python train.py --horizontal_flip=true --translate=0.12 --head_dim=64 --parallel_block=false --width=192 --lr=0.011 --nesterov=true --adamw_weight_decay_other_params=0.05
Rows from block 8 of a small image classifier, named by matrix and row number. Rows with one number belong to one neuron. Each number is 200 + 30 x the weight over its row's rms, rounded and kept within 0 to 999. All counts start at 0.
After each neuron's rows are labels from the 100 images, of 14976, where the neuron reaches its highest value: "place" is the part of the image that holds the peak. Only what is clearly more common there than usual is listed. The data: photos of plants and fungi (iNaturalist).
# fc1: MLP up (model.blocks.8.mlp.fc1.weight, 768x192), inputs 0-191
# fc2: MLP down (model.blocks.8.mlp.fc2.weight, 192x768, transposed), outputs 0-191

fc1.247,179,182,176,149,209,134,198,215,226,262,178,191,196,168,158,182,172,166,226,218,159,248,188,209,181,210,213,172,209,230,117,161,221,189,199,150,173,242,200,189,210,193,236,132,169,258,180,174,193,189,215,162,221,197,200,157,164,198,215,182,233,210,154,224,177,211,217,192,231,260,236,274,183,135,207,196,233,200,222,253,204,262,241,233,210,231,214,165,222,222,141,224,164,207,236,208,204,212,193,247,144,170,181,223,145,208,170,181,257,210,212,176,160,196,199,231,157,210,187,231,209,219,160,161,186,220,198,186,214,201,188,178,271,258,195,177,201,213,223,248,201,164,228,186,212,210,214,203,186,220,215,205,248,167,179,239,179,205,226,160,218,165,178,191,224,230,235,215,198,257,213,187,187,204,221,220,200,236,172,206,177,262,170,189,168,213,227,172,186,176,185,242
fc2.247,191,222,204,177,231,214,143,212,218,135,221,190,144,208,161,185,230,179,198,179,228,233,246,207,172,200,202,165,230,219,223,209,243,267,161,202,171,130,276,144,207,167,204,181,228,173,212,184,227,212,156,197,226,155,207,157,189,222,203,203,197,209,225,194,198,226,164,208,171,147,248,192,204,214,150,231,251,163,160,232,232,180,189,225,211,215,149,206,196,148,193,198,183,240,194,206,187,178,257,274,168,211,227,219,204,210,206,197,187,195,255,177,220,203,235,222,163,227,188,192,184,133,184,233,227,185,187,172,182,207,209,199,188,174,227,238,183,225,194,178,170,271,231,188,179,197,178,173,138,198,225,254,200,210,199,219,184,173,158,207,191,197,243,203,199,181,181,186,147,199,215,208,236,269,140,178,220,212,182,236,231,197,226,153,217,199,204,226,170,153,279,185
place: centre

fc1.637,186,224,128,175,187,207,143,177,166,213,253,202,235,178,255,175,201,168,163,263,235,214,195,183,228,223,229,214,186,247,201,199,186,228,237,205,211,198,227,166,222,213,223,188,186,224,265,156,213,205,160,171,190,177,160,214,173,252,209,202,224,174,178,182,246,227,211,197,221,195,236,160,191,191,206,189,201,185,155,201,239,175,245,180,209,214,199,224,184,219,186,123,227,210,240,194,204,234,206,257,181,218,243,188,185,265,214,119,160,213,210,182,179,187,196,225,193,104,188,233,184,231,194,209,237,204,166,211,192,158,181,184,271,248,182,185,193,223,140,188,222,255,215,194,195,205,143,251,201,214,234,247,151,202,238,201,218,181,167,189,209,203,203,176,241,183,192,138,179,219,134,205,206,181,184,170,204,202,160,207,189,169,227,205,149,223,205,248,219,173,203,196
fc2.637,263,175,189,233,231,224,196,251,241,241,228,181,199,175,181,164,199,181,182,226,170,157,216,234,178,254,183,146,163,201,148,195,166,192,157,171,215,218,187,239,152,148,245,167,222,266,183,181,148,171,229,242,209,198,214,237,218,180,211,198,156,211,193,166,179,193,227,215,234,178,181,168,176,208,189,192,202,226,235,203,185,181,131,139,175,227,195,174,243,137,209,212,183,145,195,224,191,206,208,221,152,213,176,202,177,166,204,188,247,204,211,204,217,223,231,155,183,186,192,170,195,182,175,188,162,199,206,147,250,203,197,128,228,189,168,163,192,201,208,220,173,126,249,196,160,204,254,221,184,191,190,234,234,213,207,181,235,247,217,214,253,194,200,189,211,177,214,271,189,203,183,221,231,232,216,220,229,270,177,260,205,215,239,233,206,179,230,220,221,225,203,175
place: bottom centre

fc1.753,205,179,243,197,229,151,176,249,188,172,194,258,211,183,259,226,219,255,209,214,185,165,218,198,206,154,182,226,269,191,232,220,170,179,190,176,169,169,227,172,235,177,136,134,220,234,185,222,213,219,126,230,186,203,210,231,207,160,213,192,171,222,277,230,144,205,217,241,220,190,164,166,178,251,222,250,175,191,213,253,238,214,206,216,202,196,187,195,196,185,223,172,199,145,162,173,146,192,212,191,152,203,144,234,224,187,223,173,188,187,206,210,178,200,175,172,237,203,216,188,241,238,207,204,185,211,170,200,217,152,189,235,240,248,152,200,162,245,172,199,242,203,208,193,215,187,267,221,168,169,182,270,223,191,192,214,231,201,180,226,163,209,205,205,216,221,155,192,214,223,285,193,191,157,175,159,213,196,197,231,168,147,197,185,183,199,209,180,180,197,185,150
fc2.753,197,229,191,183,194,218,272,184,234,209,211,214,227,230,166,148,226,185,191,244,255,231,231,172,148,205,233,237,219,163,149,199,230,223,185,178,187,208,191,164,204,237,137,185,169,171,223,215,168,274,182,199,160,168,217,188,234,213,194,197,275,172,216,225,167,167,206,213,186,167,175,228,186,206,230,194,238,213,264,189,245,155,219,258,213,225,226,183,206,197,205,187,201,190,166,164,181,178,240,279,218,200,196,248,172,166,157,197,246,191,175,208,161,172,155,212,175,162,202,228,210,205,186,212,179,207,195,212,225,241,189,191,203,172,200,192,125,222,163,235,150,163,258,166,225,169,204,227,178,172,191,201,208,165,192,168,159,202,143,231,190,193,266,160,168,151,155,202,242,213,206,222,218,189,156,264,201,195,221,188,211,229,204,190,238,211,226,175,170,224,217,182
place: top centre

fc1.689,184,194,219,181,210,168,218,186,179,196,197,193,231,206,184,196,268,192,194,281,184,147,214,274,230,201,166,162,177,210,171,202,187,140,207,219,151,229,209,188,213,199,170,171,183,186,139,198,218,210,231,256,186,219,223,172,152,254,170,181,132,194,202,284,216,157,238,180,240,216,269,248,230,180,195,204,173,241,198,263,177,192,196,250,200,171,230,201,180,166,160,219,182,229,230,134,234,219,167,221,189,219,207,218,152,199,223,202,232,179,238,222,259,200,226,178,192,167,258,211,197,174,215,218,182,206,247,188,224,181,170,154,166,208,169,218,242,222,192,239,147,163,219,198,220,232,189,200,134,206,188,183,193,189,173,245,201,221,177,208,157,199,193,175,177,171,151,261,243,166,217,205,178,217,209,215,215,210,214,192,220,220,201,171,156,182,218,196,238,196,221,207
fc2.689,206,242,166,169,193,223,177,192,163,230,181,172,187,249,188,228,207,250,249,150,248,220,164,175,233,201,214,210,191,187,225,218,228,178,170,191,170,183,261,200,183,230,195,223,208,231,219,194,177,234,178,171,229,186,210,223,235,207,251,196,228,219,215,172,228,235,234,176,197,200,180,141,169,179,202,214,147,215,203,180,202,193,159,92,209,193,187,191,201,180,189,211,230,223,195,217,115,167,190,179,219,220,191,184,235,185,190,271,202,217,220,238,217,190,199,235,141,182,190,160,215,169,210,184,211,186,167,209,221,186,136,240,186,242,233,186,147,217,203,160,195,215,223,248,260,180,204,172,194,213,243,201,170,146,200,201,173,174,240,209,228,210,227,241,171,253,225,176,157,193,214,211,179,237,144,219,170,160,188,265,178,263,241,176,186,163,236,206,167,253,188,204
place: bottom centre

fc1.57,164,222,213,108,174,127,181,199,189,204,196,212,228,194,250,201,203,234,206,161,161,256,204,243,182,246,177,209,221,225,163,206,178,202,166,192,226,225,205,220,195,191,198,174,173,218,270,190,202,248,163,229,186,144,187,244,178,199,218,189,143,195,285,191,265,197,210,206,239,161,141,162,230,194,197,206,213,211,187,142,190,196,163,226,172,190,146,159,269,246,187,180,233,172,196,168,267,182,213,224,219,186,223,199,223,205,194,193,175,188,170,232,227,206,218,205,207,201,225,181,185,221,194,170,221,170,188,184,223,207,188,218,185,188,186,213,219,222,255,188,168,258,159,228,213,184,251,209,175,267,216,158,190,175,160,222,206,179,214,182,230,226,215,205,182,223,226,184,217,233,205,162,164,195,194,223,150,230,181,256,189,228,135,206,175,214,222,141,254,208,197,191
fc2.57,222,164,185,188,210,275,188,286,138,205,194,211,169,221,184,176,215,198,216,204,225,174,174,195,185,163,195,238,209,186,155,213,289,234,241,185,175,190,201,175,193,225,176,218,236,227,210,202,167,203,247,169,238,202,220,222,225,223,166,180,215,192,180,273,186,170,186,240,122,206,207,188,201,286,229,158,176,188,201,186,221,159,169,187,224,244,194,189,168,210,248,176,201,171,229,138,213,174,184,196,199,248,205,161,144,176,237,197,201,213,224,232,222,159,191,189,209,224,215,190,203,218,244,208,144,189,251,179,124,232,223,170,126,180,210,243,203,201,224,251,192,171,224,218,179,199,154,185,195,172,157,239,193,203,205,208,198,157,212,194,188,243,199,233,180,173,194,189,213,155,251,207,168,216,186,218,211,186,164,253,204,234,206,192,208,189,175,172,171,158,167,218
place: top centre; centre

fc1.335,167,204,188,213,166,232,198,185,249,264,269,204,217,235,163,187,197,188,121,208,208,205,229,198,155,184,194,159,223,204,281,226,207,160,200,229,194,214,142,177,201,187,193,212,187,204,161,192,166,179,146,264,246,224,174,197,229,189,227,190,161,175,169,180,201,255,177,203,151,216,167,185,249,185,237,182,238,192,181,173,162,198,211,183,254,255,225,217,172,207,256,183,205,219,163,200,203,200,159,158,184,188,177,265,228,162,216,188,203,243,185,200,170,192,149,167,229,219,248,194,158,224,186,205,223,186,206,224,218,209,208,180,205,167,213,192,182,129,207,187,245,163,190,172,201,209,206,207,178,228,220,234,220,159,179,192,182,197,181,251,191,222,230,195,213,181,182,214,205,232,202,183,255,267,217,179,161,240,113,203,172,284,194,189,193,192,191,188,248,188,181,208
fc2.335,228,211,241,103,226,236,207,241,201,255,167,208,215,182,164,158,184,205,140,218,157,219,215,191,199,204,198,187,186,243,173,173,233,181,256,227,173,272,204,176,157,244,179,244,194,190,167,162,212,194,198,155,171,185,244,182,196,202,158,178,250,188,156,258,223,148,211,275,238,224,145,204,138,227,198,220,250,174,174,152,161,188,245,161,176,189,196,204,180,209,194,220,172,240,207,201,213,202,160,174,170,204,240,202,216,191,157,199,201,206,219,203,209,166,173,192,210,205,242,198,220,216,224,213,271,214,203,177,219,154,217,212,208,220,239,173,221,209,224,225,162,230,142,193,196,216,155,204,201,219,179,187,225,129,215,205,180,196,174,199,203,186,224,168,228,212,179,198,174,252,231,269,227,215,242,216,201,172,196,130,207,216,234,208,203,157,195,188,189,173,217,225
place: top centre

fc1.130,221,234,214,190,218,145,230,220,250,196,192,183,217,224,201,230,242,200,177,245,141,177,225,153,210,236,204,228,216,208,185,207,228,226,168,202,240,228,202,191,171,152,192,230,172,225,185,175,167,156,215,220,229,258,197,229,144,204,244,212,176,179,158,217,233,218,209,214,230,229,201,137,215,200,133,245,141,192,143,226,178,194,220,256,230,222,198,221,181,197,191,194,190,220,137,225,195,246,247,206,181,221,259,189,160,180,199,236,183,178,230,222,210,213,209,187,146,227,199,228,216,193,143,147,204,202,179,179,249,203,170,194,266,186,211,192,168,134,209,181,179,153,192,163,248,215,229,192,207,177,208,124,242,142,169,243,218,206,225,169,188,191,196,188,191,201,151,216,198,201,200,191,201,150,197,128,225,186,187,222,239,199,157,256,181,219,192,196,242,215,195,180
fc2.130,198,226,238,211,168,182,163,153,162,196,158,178,227,213,213,171,148,251,188,256,183,240,255,230,259,168,178,156,223,214,205,231,165,182,217,200,148,195,246,267,183,167,234,198,163,220,229,145,181,205,214,191,208,197,175,165,207,240,240,153,206,185,203,184,134,197,170,202,203,207,239,197,155,204,188,164,180,185,232,278,174,159,164,227,233,183,163,201,238,175,200,175,167,200,249,197,218,206,213,242,181,221,186,197,186,172,243,177,251,191,221,177,238,223,187,167,228,235,134,206,148,166,224,198,181,190,179,165,178,238,199,217,222,209,206,182,220,259,150,173,184,163,175,229,154,187,198,174,180,190,220,241,197,227,237,206,227,199,209,230,234,258,250,202,176,208,221,184,222,257,184,222,225,233,178,226,173,229,196,187,151,209,198,202,257,192,223,167,211,207,175,151
place: centre

fc1.159,267,201,239,224,200,210,182,192,214,207,217,193,185,221,236,226,243,229,194,161,170,163,202,186,193,204,220,201,170,162,207,216,161,156,198,169,215,209,195,116,174,159,232,188,252,182,195,218,203,204,224,146,194,131,251,171,214,181,182,233,190,211,237,172,204,198,167,203,190,184,192,254,170,237,189,202,156,173,186,258,241,198,213,251,207,177,280,187,191,236,155,203,225,244,183,224,220,239,199,194,216,234,168,231,177,156,209,175,220,202,182,197,197,226,174,186,230,238,201,218,198,196,186,178,256,191,173,135,171,195,274,223,216,169,195,172,211,227,213,245,250,191,193,203,199,280,177,140,178,192,223,234,239,161,233,200,229,211,150,202,196,167,181,202,194,153,178,167,183,227,162,166,231,193,224,216,130,201,140,168,192,223,221,203,232,180,172,175,211,199,164,262
fc2.159,158,233,196,200,231,259,196,227,216,183,195,176,220,151,223,191,168,210,226,192,183,221,173,193,176,256,215,186,170,212,136,199,224,207,152,202,183,219,221,212,217,175,220,204,146,181,198,212,194,230,171,185,199,171,143,192,140,178,249,197,226,188,228,198,190,246,202,218,271,218,155,187,200,154,147,186,153,151,165,255,199,190,207,203,174,198,240,236,175,248,178,248,257,261,173,174,221,154,213,202,192,213,190,130,200,182,165,197,236,215,235,191,226,159,217,206,211,211,236,242,174,225,177,154,203,226,255,243,206,235,187,234,155,204,225,267,157,208,198,192,219,225,217,221,139,181,206,133,238,220,178,167,197,268,224,188,185,179,215,234,221,180,192,201,163,158,188,188,185,225,177,185,184,183,237,163,183,212,183,221,212,284,201,172,228,231,167,196,193,209,177,194
place: top centre