Weights of a small image classifier.
Training: batches of 64, held-out accuracy 39%.
Rows from block 5 of a small image classifier, named by matrix and row number. Rows with one number within an expert belong to one neuron, the router's apart. Each number is 500 + 40 x the weight over its row's rms, rounded and kept within 0 to 999. All counts start at 0. Numbers have three digits each. After the name is the row's rms in percent of the matrix's.
Before each expert's rows are labels from the 100 images, of 14976, where the router gives the expert most weight on average: "patch colour" is the nearest of a few named colours to the mean colour under the peak. Only what is clearly more common there than usual is listed. The data: photos of plants and fungi (iNaturalist). In brackets: how many of the 100, against the usual share in percent.
# router: slot weights (model.blocks.5.mlp.router.weight, 8x192, trained with AdamW), inputs 0-191
# up: expert up (model.blocks.5.mlp.up, 4x192x192), inputs 0-191
# down: expert down (model.blocks.5.mlp.down, 4x192x192, transposed), outputs 0-191

# expert 1
patch colour: green (48 vs 5.9)
router.2 080:540466517504484490525443501549523459492483505499444486427538558508511499527517444478449495487537509524542568464469509423546525426560422494434515443483427476469499499418517505535477548504561432520554490471488565500446434536504500589484474480473497466445440529524579477514560439553533509502527581507511471488535544475415453523480519476484512526519517506484502554513488489565495448512510524541534538589525477466471581472463450489472481495548448479565435598506445469460517425495466536473517527457474475532499555547483565506587516470464527529463490489518521513607524481478455446471
router.3 084:529421475523527489508483523503521470453443537475486487442535573515497518503485444498523438474481486522566571497455478464544579454548418521477528472487453499529442527483523493539479544487582509543504499442476580494507469546540496573545456456376501477458459470529552542493511543469518466477511588457546429495531487465462434484540480471476525514557507548519504531468532426468517507545554503558504523550541500438488567439463490408486495483513472450506493557520436509494522420493460518520510520507500458516473565569500482546575515487514437524528507506517480564591458475536407459491
up.0 053:366465503482590511521488497510571521431518506487421490513550509474483539500475546504513562502466472509496503556499465452451438483533407521506543530468509487465463517438539546494521508521540492544489442514536507508541529549457466469494444523524451505542435451473476427474476474457524436503467522513426422568507520490526587505497536470508428468561507482478549578505528448552527457565543571446458541539473503520516579531494510541472480493486509501498518452530475490423599515471511526612544474511405509464442475504458490487465493479510526511516538471490573509525491550523464529555
down.0 056:519529447450472464511463446505520518508560445535533518497475505508466484536480518431493564474508489404561483515536501464503552551448520539487480517499523564578569438525462485460518440540465534536467498457458507525524448504457516495418500496476541511507538583497502494475539511522448525448530455528496554509451544568510484518388471518479566575499501543477510438466517520511452522493477516546499405541461509565456516477550486573571508532483418544556499495437482490530485464565458511491531491491616450512463485537541538481561530466518480499416509434456466442514548536524469487414
up.1 101:530456501486540421440486418531443547428490476465497466454529523469556571468486418457426462543465457431537473448484538477497497468491507453444488549461562558472555499486522441513510470565444516499625509523537471557479482516476485559490498525504482500524532510486536505466568520493513506454537536522506589522492478422438528517513552519510486425479487500444444491468475535568517593474512536524478470536515522552508474524423500528497479532384604486536481500496511495496467462495512545561518433475556413515550467531513486507528486537519567524460529468562540505510468509507473529461
down.1 091:470511479611494487506518485486501476567508497498496524549555465521456477515484515516509536487458499522425494529552519528493498461549558574501566520488533453523513561483536543533490494528540492474467543499438527501495546485484515467480469491506501491490535456517425489524453461439543420552518485541493498534466516543570479447474420473471501517576493488531444491475522485470505488455493472487506457469480451482515514549551524491457421518559494564502534530457420527456573613447466462425470523565543626511545441506424499593487499461522525435481455490424485556499541516471415438455
up.2 104:492544496452525446436504497473488449510502474556531488505494489401550517512561532478484535446602582487493535458476514454511535493554481502454470490525490530510472519398510453541480485489486457444475509428533600524513479411469446487468491485506599519546479521513518480518513463504525541490475400527446416536554509448541539530501555428495461514503536501470556460489471500526592466596514479509487488453538527567510456546582523534526505589509570459436525526531513465488463483419491406516491499505509456484503466493562465521472512510487508519562521512493513468509520536449535535438
down.2 108:524419492472483530554519542474564494412551494538496598455539510574488516433469473421503454562480563454472471495548497608524417540433448500522523471522482520486442452497482515462436588494546536492486535555399524516471491512508480467528477552517473490463560501475504542471428423495537573458533537548545566510486467564479471490442526537487500561514463514473504531511498521514448506520481517444551479462499483444468472493536523477497438469493433530551521483526517589501517515505459503484486555460549472508497414553485529450607552528505518501462496466512493467538489478455486453513
up.3 096:438596522454511484496527497487472568514538474467538477480423551506540455534534513515514516547527493582572488567481493441518434579493448486497499515552510516503487502548519493494520460493504504410459465518475489379492470523500481501476520499544509551544532464535431560518482452500489530420490489510510559460497542527460504532487483480555516474482479512527504590472535489507545511593462452553422466445468504514476523513485482518470552471531450451495524527573465494457525562486570464433457505512550448491552430527528538472460386473410478511557438556516498512497581479543489473556
down.3 100:506450517581440498533534462498531454481467486525524460528439407483467495472520464508484439378469532469473504459571514538559496482612468481540450448457412482532449471475487523538469491467491446547485547514470471518460512534504502448527463499531505492459531558581504500446557529518507521522452512519449483517521498485527499451512502483474471509495499496399509518566485532526507498534468527497488461529484525471569544459450525512508554573495571518480493530531582517527424456534483519458571475500454477518540428431522565546536517605569454476535515521555460520537452463415540524519

# expert 3
patch colour: pink (35 vs 3.3)
router.6 096:401570501470473444473433457446519456593570550472557491525484505455442473503506516455499527491505519469506520534521434526454453540553569469530509471525519487531489544502567502498513478428548528456487483493525504502576571525548502488501439519493605482478530456439514514511559491511530528511458487482503518463480448522514484429554507477533474488490532509446529442472519517560460518555514529537499524445480555460541522541548569491533435503514548586495546472537554476555464491524481460503548524430488372524465501480492453497555433551482485498479474456533480478471447458461551594426
router.7 092:456536474508502465543485499455504445595562564503485509520431473459467472451485560493533532438522571485481472522509418544414455547497564506550438456519559485478438526551526515494506502403505532417513505512502525524597576539479508445480437499496602444463517468447497514484530515531535509543429477465496492434464442499562554422480483463525518480509518505461546484524509486553460529578501518548498503457487517515540507539521558560540407487496570509492548488513508494509457472504497520502514468429519465487481513507484507501490445572540449515482455506505451494450435458476533555402
up.0 108:505430522483439468487501529509477510482471468554530530549447511475485485513508477510553504523528593439420429463428450549464542482489493523462464456427499476477549546465515510486538504441536527458485555479528599482469510424481420523508451596490514473556470511499485505551565423481479505582465577454564505506522479503537441474448503462534521587499518588414454456560494479489469523505508492513533473505437527456530518530571431547556448513522520475550573535468520466496489499492558524500500481563489531510474551532528514400464514470440561514469503492498509525536469500502487488427
down.0 111:513528518534544488548542521501576482488482502510508522444541484526516468578532554552467491490538484497495502440496485462527509509556456418537455555533439548556578433479514510467488528519518505534450457497488557525473373474481574484533435509481583492447509504545488481513442543509499509522510509503477448554470448477429415509485482528488402501474475508511431512489517472490519477525504444557515487489425416517558532526533517459506568454471380458491535527462558499540531507570486460497489468460448489487551501548465516517521579436519569517584438485502512473462451537484569488514
up.1 102:475517502492518546445490509447482452475480489483427542458464427506514511493505503497498494516496512566498468461543486489565494473469508520485570556502474459475509540488541449562372530525529631503487539463511542537551453502526491501501530495443562442517472428551570543390480523466508483513462556565549481449516574474518487485484525503531541550510429480550498566567536554442494498504514459468451535565464481512479501471460464483545550504410469486572573455426511451430554446474549472495504500467558490486467477524530532490570507547468527462496458526550477518533492443480500555514
down.1 107:536499447496522480503491433559474467484519508482416484612573577513473493501533556471493496507498437448488528507517487466459484463568513533483424460454463516451446504464590538574507527493500515541507474591572471542557495540498507468508459519491467482534521493467470476510469505530519524552463467515498504474510502532470492540504477475471460439577476486472503525439423517540454511478504498539450446448486601491528534494518538555529488441525483495386553459464544536456557493509514524553524531525512552532457510492453458499485509488471579446552455605393507552512511518499449522409
up.2 108:471470487484491485489503498562476487506557525490552489479516558464553503531512511456544452458481501494489486459511484473449505532563541475514470522472509511504480439479486512469494561433534495541466557432475496495617534382454490542493570499557478533437543546524448522551597541428556536517541459436459472461542536491466470469545551511569510503465476451506503474484475459540455553547525505471487477500506438469522564347569530516532484456517533481550502466453522467473484563437498541540450511485498576504476501470495414475453522466465556457489512560539484567513490496549481566477
down.2 104:466533621510523468438484481446486579473554529462482516484529490499563542497495516473512541515542484502475474575503454465504411485443445537495448512503542536518518540519490489478552511495496549488520529511480463499448462576466506485511412561426508495509453541486482541440525416521500500518523498529449554495544555502507532478570541513448440534540414463496445527467549516505490517485421493507499525462515575548517455490483466496536605480433485526457540524485365517467557546539453490468498497464459415463541516507505559540546491519482532497472523503581471489537489533498491431410
up.3 118:434564523431518457512448495465491526444488541453471560493507565525522484550488530528495463516516467448532541464558465489528447464538473529530474527498533493534587475483544512487461470476498514500503482472547462488486470493556547513572487540520444597468482527500491558491364552398553507489539512540510507503480458533453436520531446482515445434469482518529554458495455563531564451550491509548482474519495496502518476490513532522519482535524491527450462472542550478530533533519540445514439470518556472505564536396461487500468483553514480497482510371508532452412492448534481550599
down.3 124:553423503499561518510571525533478492512532575481447504508488475531435510512472450475486530543483503492496582499506522545509433490512593529535477496479582485532545440478529551535467464582550467542530505441536493510505431526499537603458564498501501475476479489459509489501460509480466450578530436534529467492443459452454470467460527528449500412522492540516458506425532444521465517518443534541543423456520525509497434499438465586495540458498549533494506524462495529501457568557513456560492577498569432431505456544553539437457490539477540494489521441506478438513460481508490448496

# expert 2
patch colour: orange (35 vs 0.2)
router.4 089:575466536494435513547503509542489465488526448534527517485517464482528549523491422532428483545416521521533487413447509471522472397458525482463534540496490483470510532517424436468455554466487483509500567532522514511475441498518444524522407554465476565506488509574514543502555478486527512519498528458527510518509482421545546522437510461449529527482513519519505584498465417452495531490467430490491471546450535504441464515485458529456545548506564428610466585518559440453504494530497573546533475500499521486566541448548563515469574525474478449489520539529457500508521504475511433488
router.5 089:593448574504452544565515524590511501516517491497494534460511473513517535532520464538394468590450514504565539473413491486508471406496543475489470521525540481430493469482470443492519527433564522429449517507515540519486471503489501492467396534496454504539492510547490514527568502543536526525521549470491466481498503451547518501443521454429552474520457538491500602520411426493574495474466430493498475516501516476486449536488501487487498482491524433608489564528512485478470517526441580531513463515477516419539516431528511524484518557477479467510504595520461481515539443508497535486
up.0 083:438499522464477548528432487561526550488499497547549521467494525474551558496512519405488532478601552599492543509485501415521525526467459568483460543524545474562507461503464512480390474493451486486547457562575473494484511537589474544526500509548486485519551437501448504441506469490461501513490504486493487497478494481546453498524534545381433523458502573463500478511418531587516477539517489428542518501531495529524520533470480454539473471483539517571474474443502472513571420474477514501450506518515461435509536504483505466558519522457475490499464522440462539447547468534475596461
down.0 076:526512493493485433587506442467511456474563471483443443482558409484463485496444505578513465499432424515503533520508466502432425429531503484418532471549526473529499500503489514541528583562579544483472497512438508444499433482504541414526438466505510487484462543478460643460493504564521565471487530504506530452527471540415520554495501487511503470563544529547452511490500552477545475469480569538496510582431604552477532515553442537500456524500473495457536488478547506537505531496537480486511463511458499499470426483494565521558524506459517517522497515504534440515495504470516491511
up.1 102:497455531466507448476541517497535589498541484508514504477480419421556456561494384430524533501500444474523491455518480518465531393472463470512487477479540534487534521452472494510432425500453530448496472490444583469489397505471422565546448501500474538483549533502479540492539528522511471539500544535534473590441509530501532496461498449569491547480487508498526522483512491475534509451435497483508500501509508546544445528465461448441463512499575490458544506512528556520552515529560536490568511416466556553586514533503504498456484499489475603455524497476559453449458516560539468506
down.1 108:464478559505457548453437492528493446496492551465488532397554502569504537519520521550470565502530502511449511489507486551572553491599497518485470453525511406521580415447547486511525514494503508481542525437516552447519425450509505493517456509542484404503548433498537531521536497507443495549479498483472458517519454446487547499550553484470472491472436542473554444424538511553463514532494440460484465550558532466500514546504508510494541485595458535523437466515501439541539482457475454392500578453531460595496476488524512503485572521464454523501471494513516554500459497476518510537
up.2 075:495464541469543533494582448523488503561412526512472442503518511452435506493482530504429490477571549494551464527491508554474500546514520420488466464535397504535493490451475476464445502534477495525521503518560553469511498495539515485453429496523499528576527500519473504493480508542550529507495535504472494558520494468479498422517521402572542513460502447591409490585493512490548479459531500409496515526505475521476495513563518503546495579464463549523488509427543474496578572502492533460523531546517544451514564547555434447462511472481436499500558545478487471431398449446517529508
down.2 077:479509527403559455578416511597533546510544487477512500481471487553496491551533519467495466550400528475496475443505556457479516480525527520509430453534547511564579440521564507539495513535476471487455493479480487489471428509499503516459472501492480455442497431540566530459526469469473538568497541545581491528505504542473497516457516524418520468477586512449478498470512464531505507506456509532445461454518518475454423488487461478527424511580513461476524491539448517509462519545465438520533490593538481469495477501439531511464524590505494500529404494567507553570574522501497446540
up.3 104:484476541493502557480506550531512548449532524451449534542503492533555506540508495524503522476474543466549424514500441565550542479517487457556452512497412524569566447444473492450509515574482444517550581559548575417480462495476490482490534495507532441398458587508435485489478506567439503527534503504446474542487500547464407557489457547480504424442565591542468550519476511513510507459502461416494445494490520502504504476442544498449557493552450509470544504460525570419513501566479441495472503482540469458462469529523540497511502481474470469446492523479480491511492508536540450546
down.3 101:537493506558523462501491509452499452508522452573482498469501446443489475471506498523446517561571474494507393462555500556441555492503469469509543500513552458473567455563474483501425518509566512513415471508527529528592521502472480513504461502501512549552521479486503524489497484491476564546505429546512430446524554489511488496508479508487477535516415393519480451491463565550505520452471476575474420563555545504521487414532520527560525550560487530551514453573477471503473480499513494497458454465520456574463510457434484482474559448501493553567402575486506477487518497542448504558